{
  "arch": "vit",
  "model": "multi-label image tagger",
  "dataset": "photos with spoken descriptions (Open Images, Localized Narratives)",
  "train_examples": 203450,
  "image_size": 24,
  "crop_scale_min": 0.5,
  "horizontal_flip": true,
  "translate": 0.06,
  "cutout": 0.25,
  "norm": "layernorm_no_bias",
  "norm_position": "pre",
  "hidden_act": "gelu",
  "mlp_ratio": 3,
  "head_dim": 64,
  "fused_qkv": true,
  "bias": "none",
  "qk_norm": true,
  "parallel_block": false,
  "dropout": 0.05,
  "inner_norm": false,
  "patch_size": [2, 2],
  "layers": 16,
  "width": 160,
  "positions": "rope",
  "pooling": "class_token",
  "num_labels": 250,
  "init": "kaiming_normal",
  "residual_init": "none",
  "optimizer": "normuon",
  "muon_scale": "spectral",
  "learning_rate": 0.031,
  "momentum": 0.9,
  "nesterov": true,
  "orthogonalizer": "polar_express",
  "adamw_lr_other_params": 0.0014,
  "ema_decay": 0.995,
  "max_steps": 9200,
  "batch_size": 64,
  "epochs": 2.9,
  "lr_schedule": "cosine",
  "final_lr_fraction": 0,
  "warmup_steps": 460,
  "weight_decay": 0.01,
  "adamw_weight_decay_other_params": 0.01
}
Rows from block 9 of a small multi-label image tagger, named by matrix and row number. Rows with one number belong to one neuron. Each number is 128 + 24 x the weight over its row's rms, rounded and kept within 0 to 255. All counts start at 0. Numbers have three digits each. After the name is the row's rms in percent of the matrix's.
After each neuron's rows are labels from the 100 images, of 14976, where the neuron reaches its highest value: "colour at peak" is the nearest of a few named colours to the mean colour under the peak. Only what is clearly more common there than usual is listed. The data: photos with spoken descriptions (Open Images, Localized Narratives). In brackets: how many of the 100, against the usual share in percent.
# fc1: MLP up (model.blocks.9.mlp.fc1.weight, 480x160), inputs 80-159
# fc2: MLP down (model.blocks.9.mlp.fc2.weight, 160x480, transposed), outputs 80-159

fc1.106 093:138111119142157134134129148143111129119136120148172108167132159166100123131134117160146151142088157118128124108131112119128111118136132114104136136162116097107129128177173148129098161084135113125120140130134115130106130072114180120101078153
fc2.106 109:183110114146137129112069139136150155142104126091123136107130119144120140138130134106132145087134097112084159168115080078105107117096110119104108135108160163152117125143105160138136146174152124118124124094098156119160141167140079098157112109
colour at peak: black (55 vs 15.1)

fc1.104 100:120084119103115131133146111124096088089165141120120131119118133159130163125181158145123154122104121105117182130082175155157125131143103146112096132167134132149147142117107131118088136111155113156114153128140134111115161142114106140134136101
fc2.104 077:107148126123113146186137153153119165097107152118109178100152184167113137103123095151127155142157137122115113132141094118100112130172130093098134108132150076143112101078130087160074207150139118116165110153128149110099104097144127103112112119
colour at peak: black (49 vs 15.1)

fc1.169 092:117107132118140122073117106158101144093145145099109159093121136134135119096087120140144082116145120119123124161089159134145146095146147185208171105117143121138145150145129144147146132166120134156123114111118141127152136171144114108176142137
fc2.169 037:113123135165145127102137139136119066122157153123154107144160122139153157179166111144120124118163143162104091102114112168124141098155157133160149082112134144094088146123195116106151099136125124156138108098156119154125149145138158079114164122
colour at peak: brown (62 vs 30.8)

fc1.288 099:129121132089110118127195139129120168136156099173190143127142119118113132201126117109122123125139118152184128172118123122091119087134123125147144121139121145130153162135095138075126150126120123091157133098161097112127141135149177098125132142
fc2.288 106:150151098142123132135101097116099148118120117119115094144117104120146147119154138116107112134130146082103137118122134117132145146121179140146149134123133113082154088156129101104090145106126103133119115192153096099149118154092114173110141126
colour at peak: white (34 vs 6.9); pink (33 vs 9.5)

fc1.23 105:121116084136124133118100189108116128130120084199171085104108119111126113151132115118139109111145096134123142066107104149179154106135127123152071128149166161134113112145139121119142094137101126133108098118113153160143097126146126095157135115
fc2.23 119:146102123105125121161167075160138142138123140085135129109129154123130152104135100145087147150102132071139126094127126138135111163127137131162149161137107100149143132133112156114133090115152110122131109140141141115126106076091092154141112094
colour at peak: green (31 vs 0.7)

fc1.442 109:159087117109111145123100090113156117134148133112124139188115097148160099119148158150126098092138094101150104116132137120082111126117117122120101162165140073137138144122104123137132150135118106130155120182123168115153117097172128161119149119
fc2.442 132:101153125130103092103082112091149102140133120136162165110109153096104114132102107122163141147142146120162130134138169143137086121156106129123156095096137143137163140124098168173113149095098155155113147115150115162099088113133111109132123144
colour at peak: brown (71 vs 30.8)

fc1.280 103:125137152129117130091155152151092127096105142131102183160134147133111118119127096090130135138137096152099157147160143120146126157118164125097139120114112147117140103128122165162162135084120083093141099158113122106150120144130140102134122127
fc2.280 069:142144122125147119135101113126110135119138145115132119114128116111152112175148184162152131065130100118126119134115153113108094150141119138204117162102121114183163127131091141144175129126070170130142126137109145145078145106136101150122159100
colour at peak: grey (70 vs 33)

fc1.417 104:156123138102170169108145158119118103132101175069122161109155158139109149120124132057129158158126120101153187122138137144135126134156136140131100113110149140115148128150121122133112112165192131103109151110101142134145107136129120077153092138
fc2.417 121:105135144128114107076108065142160152093106088160156116126103087114164103148126143127153154185126121147096108151179107075123143121151139088104105104177121121132134093171125127123147160128126110150115195110148092083123113142129137155120147138
colour at peak: grey (63 vs 33)

fc1.94 105:106146127096123112126110146130138122137122081104152157159093136144143122123107121146144106053140138142160099150131087105150115140155123135139128094130124132135133158103071119147111179121130102175073097117175148122127141111108108150120137125
fc2.94 125:123141123111164116152101072141106076094129126152114135109161149128110119129128119186134120107113183138101165138113126134148113140167123098135142143168141126079095109076126136173144158167104159098122125107118155148140105089157129102104127131
colour at peak: pink (30 vs 9.5)

fc1.433 092:119120106098155175112112102096102149149106122147156115153177115147125110155075119140193136102124109126120128087115107130157143111138119126109134157159135105122122107140152127132101148098146171137152155110115150145128176121121110152084145130
fc2.433 090:095093127141078163105145139104157112084146118116116124101103107102154152140113139111093142128111080154140122092088168119117138160136123110156187149099146104150111140139144113115141113112153145144129101151084135108105113137146129129129133110
colour at peak: red (69 vs 0.6)

fc1.352 103:140113135175148117128097107057132161119104145156112119122066122084097130137162109109122111123144106144130146131138107131157141110160142130123093155164127150151111141087119133137144136122120132160104128083147118117093127177106183144179129106
fc2.352 091:104128156174153101124135116192155132149150136130108125131143162119136122136142161134113140108112137121137101132146100117141134093081158132113144162097140122078123119108170093124118107120201115132124150163141180126100177125133150114107134091
colour at peak: pink (26 vs 9.5)

fc1.335 110:133148122089117123152119097148121132085130177102152108153131129150092090113111092167109139108103107141166123106115180134128116120134111154154191105159116146098130131132114144141137116106124126146129093093133117141095106161144144150081146141
fc2.335 073:095145135079146098169119144159114087093103167092116104152117134129094132085126120134121110118121158117192105138096172147086113109156137120163127123131156142119146144151133124154146130131131108101126134103109107121137146179106097080097131128
colour at peak: grey (60 vs 33)

fc1.46 099:088161145157126117174112124133109106136113133112180130104118108068141087147115126164148135173158139108170129130130127135120115126124181119115145127144157151124148113125106152116130150090141159136157120116153132127185202155136130151135108138
fc2.46 108:135177131151184141106151179134131153132116085082136154134172109159109125143164111137101130126115137133079108113142178130145158135148120161133169109109118144121149112109143098124116091167113109130079149119080136109128103111121147084120121153
colour at peak: pink (34 vs 9.5)

fc1.421 089:147165115129147111143113109139145129155118091078128138073114080157149102158167108150162087110131138132115165128132126110154119142100120081118153104141135125129172098133131113153098163101117156112117113120126133141105125176120099109145158112
fc2.421 034:095133110155130112101108135131075143082115120125109107109171087136118153128149103099160126133118139093137183115114136095143095094131103128132127105120093119094136169093122139136114142141132145150109133138088107157086145151130125113130108144
colour at peak: brown (66 vs 30.8)

fc1.372 112:103139148094134087111121117153157140117163108117131139152112116138152134094154174095152109123124143154138134164081123065146140145158111131087141144143171114120145134110131119124141109162118124136099118089153143125153128113120142144134162123
fc2.372 123:115107134149112131146132129084104115152083117138116156102112124066134143141107115159135112139179129144107128136150148137131132109161072131143071121103095112124133110187116121145111149093133114088115163166103147179146133129100089117092115138
colour at peak: brown (64 vs 30.8)

fc1.165 104:123118176142159132128120131138118119068115162154076141128064109107132097118116105124133159077085141131154147125141128127137082103170142130135095140139111114108131084121160126130135170108122124129153151104106156124166126127145135100131097111
fc2.165 124:129186089174140136088112124151131118184106123104141122177159135115124137164168118132128131171147144131092128110129144104099165134100137143144171105133139089138111163127089117114110112139122140099127087148130094140152121114151139141091108142
colour at peak: orange (32 vs 0.9); white (25 vs 6.9)

fc1.184 113:153120117138121118148109118144188136146149102139109119116117116119156101083088128152129151150165130144116149122098084131152129133136109104090153133123119114130130093095159110160118127161108114093153138155125191128091095102125123131139123141
fc2.184 106:081130154127124152132147132107122148123089146083134106101116134134149181145140122085121104116101120137173146161144167107120127128133208155170077122118104121137124145128120135114134143125147130141111126105105128104139162125160138138128111118
colour at peak: pink (29 vs 9.5)

fc1.257 093:148094130145116104126106080116137141124151137143073162135120072106146157125125109129125099126121138079155133186106130134161142117135153129083191149159137078076098158160091152132122158124104121111167140135129176138100111129150112135094109084
fc2.257 102:102110126080118086102137107104182103135132127125091150180126153095100104131109108124177110118136076128149127125116108158128141125124147108119147120102166148146141149129135127134150133131152174131180131098146162116129086114131127115107114169
colour at peak: brown (62 vs 30.8)

fc1.345 097:117134132127156112165107119167152122138110158107154101136069092152138073125177117141162171143087137152129161153123095166109105117139088091108140114106159148146141138100084100122147107121125087152130099148150103133174101135148132122128103095
fc2.345 067:090085122080090153131160174152108166176128134135156116149147124133117138096100150117116145097129102116103094121099085091140108143162104137095086108103159132135155109128105109171146134127110112157147172127161154084100110164101137139144118099
colour at peak: cyan (49 vs 1.2); blue (36 vs 0.8)

fc1.239 109:127141112095093117113154135136108126112103129086149130162119117129172145123141153121102157106122130134145140131147123174125052088117109145087121144102113132136150144129147135143103156153128140099147165122124098128134142125124145150176143136
fc2.239 103:136151167134117109069156102151117139123163147157130131146086121150118151157154139160134079131143109124119132154142134114130138145146133134122152094157124141124106130129108085133100144104127122155110167110120123107144133101144083108138159093
colour at peak: white (45 vs 6.9)

fc1.286 090:138070177136164135142156148112092124122124167166114115181126095129102128144075122115075097092081135102121116131126146170139099110163096115130092164119119116187123127155151169150090144146117147141122125108087090091161152152137161139103107121
fc2.286 024:106105103111170176098154111103084168176160175160123129127103112143169118161150108056096127100096136152127128144164087139089095120121118086123148150120173140122132089130152147116125087147119137164122117121133120120179155104153133104151141105
colour at peak: brown (70 vs 30.8)

fc1.220 112:161141169116137125130104085149090132164131100090117108148106115115117120148121133147138155096164106105126148140103109161081152147140148128095157125088129119096173077133090122138133140139085149122117151126136146145157088097134111136120106126
fc2.220 111:082120081165123139134154144107177154083097148129147136135174139138105132106134138077137128158111183153146092126105148100152120116147105144158100138174137113141136160130125132118106141101126136133128110097105124082116150148115183130110127152
colour at peak: brown (60 vs 30.8)

fc1.58 110:157119153149107123091142158129115144122111130152143114076097134129107155112188136144147132136163135114146172144115142118165122138149089121106126119157111090152153154169094139138128107123112142144080109111136153124158110119134127157112114147
fc2.58 117:120138171115132123143146100117150091139111114134137083162113126139174154118121140116162106147152133101127088083100114083110151129127155195102131115106107112107072124134171088132161143118172115091147095148069144131123113148109131151124131113
colour at peak: brown (71 vs 30.8)

fc1.285 097:123139154120156140109178120134130099122069086154157114114094152142123112145143100105142133189135103103138114139141149133157134138183148163102118106128115130155133166128137153134098110116124133074157154132108141127170138122142122152108112147
fc2.285 104:126159175139121169132146118156165132129112117117100131138106135143138121154132131153135164135092100181164145128115109126136085123131122154139126106092085129158110120173143129105152110135156130115113115142122101143123138118114112157149137103
colour at peak: grey (68 vs 33)

fc1.262 089:147096105103128106120171117161119117117144151103130127106128128148094194155117126128115161111132094139108120149089219104119193108149151128166161113140095153149142129147119151094119129126138140071131159121117094129130119145088098127121142163
fc2.262 086:109116128125119123093101128142152122119126153138106123168125177180120128133139125145156135107146110150106158165103121122124136132140118123123067127151094106134120099114175122101094121091125146182134101116155150112102113104116087171098149110
colour at peak: black (45 vs 15.1)

fc1.36 103:129151119113099134105132144160132110155114153116117119159110127111158103158088132127128165159147088148108115150116151115080153102160117119164133134157187124093141148100107134134150151107137149116112099137106101163150137107111132113152062135
fc2.36 110:116126126131174088116107134082157127148160141167116121096131106116132136168166137142136089139125166114114151151107092153153138145120135127115160119133079156158159114128194105141117113113157106145140143131140121097120099130146146149137171092
colour at peak: pink (42 vs 9.5)

fc1.8 088:124125180140087150110117159151162106120155164089118121144144145161161141113140130157095151187144130112142111163126126117157183141135129148132120101119125105140115120109104145100134132096078165144141141132106130118114107154179086071115124133
fc2.8 081:135125116185106108122093128107151132138116107129111118152121122130095088108102131105152159091132117160094126083168124142137133143165111073166119138117158155151098145108160137158112142159133098122105148052126112125121153100130131148083173149
colour at peak: white (79 vs 6.9)

fc1.321 102:104124113151099106117145141111150164099126116162110119121076110132123100150166127122117143114137125145129116126127103119128176129151139121110121139170121145143089113153128119105143141160150121161139085089081131162125121138126155128064164107
fc2.321 102:142094133146134142141137136171088112141132183116118170161161116121135160132138114166131128129150162096160109124114177116131108148078162122138148154147106149125127109095139162150104092078094086088100161156148153141098154139085114183178121151
colour at peak: green (34 vs 0.7)

fc1.409 102:100131095154141160128153120159137077142132147139128157156099134174131129133123116137144125146155145106102116140165161158109130130172166126164092112130108153110081136113143114147104147135146091121092106126157140074080119171118120122099119101
fc2.409 097:162115166115152164136120154093168163136128103125141108128116098118148131133130107169121141129151155110138090111145109142134087127119143110151159131113144135192133128142174134105108118133181134168112115141093096113138108109137090101140159174
colour at peak: brown (62 vs 30.8)

fc1.100 098:131149171142168117114173116119111137192139127137127117148104120100099176128110078134154069133109114151149174162113117081114106111126100111127140159120115118140096119136129136149100116116103122127111152134093177146137126152133091115153133146
fc2.100 085:137135116107127081108168130162156119090153122129166109151102102109156119152096178088117086170160153067131110094149131082170150161123175141112143122134138122125144118140162119080148099124169121093130113155123123118116124125136106136096111147
colour at peak: red (76 vs 0.6)

fc1.443 088:128145135137077180122104131086129119113137146125172117100101097137130139135110078155139122120129116105094078145162087120196144127119122155126124110117141107081140100136150115120139167106141137139140175122143106106118173164138161146122127137
fc2.443 078:154096130126124100088114107179114137128100100149095098141112119103139087178128138096160135084163095131162145047157131126131153115123120131121158123116095109066124106130167144101120132138135137134122117138098180140092110128090139112146157131
colour at peak: white (40 vs 6.9)

fc1.420 114:148129182144140108101127147177103093182140189118144104122142122131112138114116099115140122123105062149129134125129130156146165136116147122130124170150151113103112160157130095130153122121139118138091095149142093121117103133111153103109127133
fc2.420 110:117115105106134169129098103080136125121111106098128155155095103126143115156154124128098180136132159121115115093105137099136130125114162148134153138126137128104164133125132128139078150176154125171127153101107118141115095130150120149120142106
colour at peak: black (54 vs 15.1)

fc1.423 105:115125116107140133100112139093158106175116129114150135155133096131126123116142156112134159118123112107136145127106092139098155123140110118107096129141129081114132118111147116126102167147189188125120122159094121148123127152128112149130127145
fc2.423 097:162123128131115166152117116161118130144128098134138113106105123163149113158157131147114113112132110114141131153134053117143130095102102111158110150096132152153082109150140122170149121140154088093102095100139122087141110094150154107164120161
colour at peak: black (53 vs 15.1)

fc1.128 095:147123151050143148143165149157132133098094120102154145091102147153152141145113125157115129152116122122156169108119138172158139117109127181132140056144157135157133108187119132130149124139136123163097130119106137150115141107100113136151125101
fc2.128 092:073082124129085099099089107120144110071108123141097143130104129091116092143107131103113108148174162135129105152183153134123171156143111142141115148138138145109156088128146149147160145130167145089118114088120158108162132132120132104119114154
colour at peak: orange (33 vs 0.9)

fc1.253 098:157093174135120144112155138106110113127148112117148133128140141150147100075092158076101151108097140114119163110124151141142103125171152115098125098138123163123143095117150134134138139104144142128140137151122125099130163131114136108124119148
fc2.253 105:093165092130097143147105125136149139134119140111107091117107125143125166139151095145170115154131153152149129149138133083125134119115124157136152109096158095109136155138137102121151131134123081129107138130143105104137089158125124103129107123
colour at peak: white (32 vs 6.9)

fc1.370 095:107160081129127126118119084136128086168123132157124135121127114107140094103098103118159171134119127131123102117151147126125136158142124140133143148123126118134131081148112114168099133121155122151147134142136134125067106123140139166114167143
fc2.370 102:155142123125157132119128097136140152138110190127123114163088131096141089144092191156100168132135116133143117098125128114120159158101110100154146102092115134097136150113115110136137124087096145065112128120134107140154135179133118115112101137
colour at peak: white (46 vs 6.9)

fc1.52 101:132129103126157159127125108116132157081168104089156140173103139116155122135107087118151124155080135093144131142121111143105116109105141080113124111081110133139092128127120129182094129165130146119109139139129159174167142165137117087127138146
fc2.52 097:153125149132118118106123139090133146149089150137086138121155093120113133142160110125121136120166126143108115131106099082161136130152109152142137131194097124117149097168132125091173134085149106137134157104121160101077114112137186142116122110
colour at peak: white (27 vs 6.9)

fc1.401 115:092101099167129135114137095118150147084112106116126128145113110081173143112170168091142137145091150095143153093134105124124136137127123094127110102182122156149142140088098173159135110136184136148179142107109113149116136148131109155124113128
fc2.401 106:161142135153109132105087161152137145125156152124137156107144137152106070124083072129110146114161115142153074127169162131130161126110136142155131128101182119117154103135157101096091128123101141115135105167148186109119110163116133114108102142
colour at peak: red (25 vs 0.6)

fc1.215 101:142155153121096138124114106114130088133092146125103122097143135130157084149145143118118150147105152091110166146123170168180135107141102110179166131128172134131129143117129157094072114110111143128181122152134100130109120129134116139105124123
fc2.215 103:105114103121153089081130131138159152076135124110131153137085125086086102109109112098131096141093161129111121128130113104097136142126104112090156116122125135100135130156168127139187120159138137152087158104132114110131118123159124110140143083
colour at peak: white (46 vs 6.9)

fc1.92 098:132095115120110158148125120099096135144161123133161125126126131063146119107132153131140128150082183105080161136096112161151110118147141149096142090130117127152124129164123119078127105170111107113118148156102124164087161094141159160160126150
fc2.92 105:175093147097135110121111124107115105129101115127139132141156119172106101124139115140150144115140131127149105081088140092125113107110111133177155122109096139151109134048138119142151130155136125157119106129171129085127141127169157120108119115
colour at peak: white (26 vs 6.9); pink (25 vs 9.5)

fc1.5 098:140150102152130121083103119128122138144083124138144119108120120153160091098125140126081123096190126170112093134126151159127112147136099110152084116120144163129106163136099176143037121127116116139160154110127114119137146155143150138122120105
fc2.5 113:163110135099143153130153117145105148143150147091088143145130138154135089120123108137124181122132172163102110148113067109098121110148100103145177165121164118104119138058111128154137151162100152100137118123144124123098120116141148115107129189
colour at peak: white (30 vs 6.9)

fc1.351 098:113121114116113103127117109143140118156110084126144158122152054175118143127178135125148133128138113158098126152094118128153111125165162113092156107148134185160111146115156154068146112110120131143118132142067135132153145122108128121192093098
fc2.351 107:135181130093139134119131151119094091123151151108112066128117162091120110105161112113174118157128159130149159100150167086110117118130125124090110141137146107098096131107093116164151154156142124149167114119143063135141135150149124130150161148
colour at peak: grey (62 vs 33)

fc1.332 084:113156102134124132155134100106123144141111140125172113136104144142076096080121132081122139137137143132124141144112134107129148154130190152100120106129138138149139120122115100141132103153126093160105114125117099156107129095153131174153098144
fc2.332 110:128128154127093144129132143087134092148154124139082138161140096109096133105130132084149149139096113130140125133143141132117130142097147101109056117102135138156158113131142134158177126140180159150137130162120137092087137114170121118152130109
colour at peak: white (46 vs 6.9)

fc1.364 110:092129173167131148103154112104130126120076133146123151147153130071129149125120135147160165108122136106119151103154158108118128136146094139139096162134125136136132149092075170162106158115113140150135095130121169121168147184149129116098144132
fc2.364 102:119070139098101176132120098187160170121138155116104140134138137114114106134162127125118116115108148113167121098108126155128165138113141102154154158108174136141083106128138073131139116149121108137103159093093090162130147142110121154143142147
colour at peak: red (37 vs 0.6)

fc1.310 100:122107143102123176113073152165147096119108129118122114161118158122105081106121099162067153163111152138109134144128107129089125121145125167132135104152083133106143157114163152097142097131115093157146128153118121175089136115145144173162145161
fc2.310 110:140173120175107137152156133127147074162117129148130106094115084109109131171128129125163129132147107139123102109120154125121105129130062086146120128098179125152120167140105127116139127126141140137121134143116142112150096172144120108125115161
colour at peak: white (64 vs 6.9)

fc1.293 108:123109151118127119137112064144128163077127184166134129105149195102087118134142104121119083074125131145082147124100142097169118100157106123109113126205169159112160115134132123132130130065116126135111101082130122129132121135100135125125132145
fc2.293 123:105141144142112130109134104157104126177107139144109145125138124097168148143133093178117127091116131153112126151103110151118133117178085131149143123114121082121101110153141129158132072154165089143144139113158092171151082095109078138141164147
colour at peak: black (84 vs 15.1)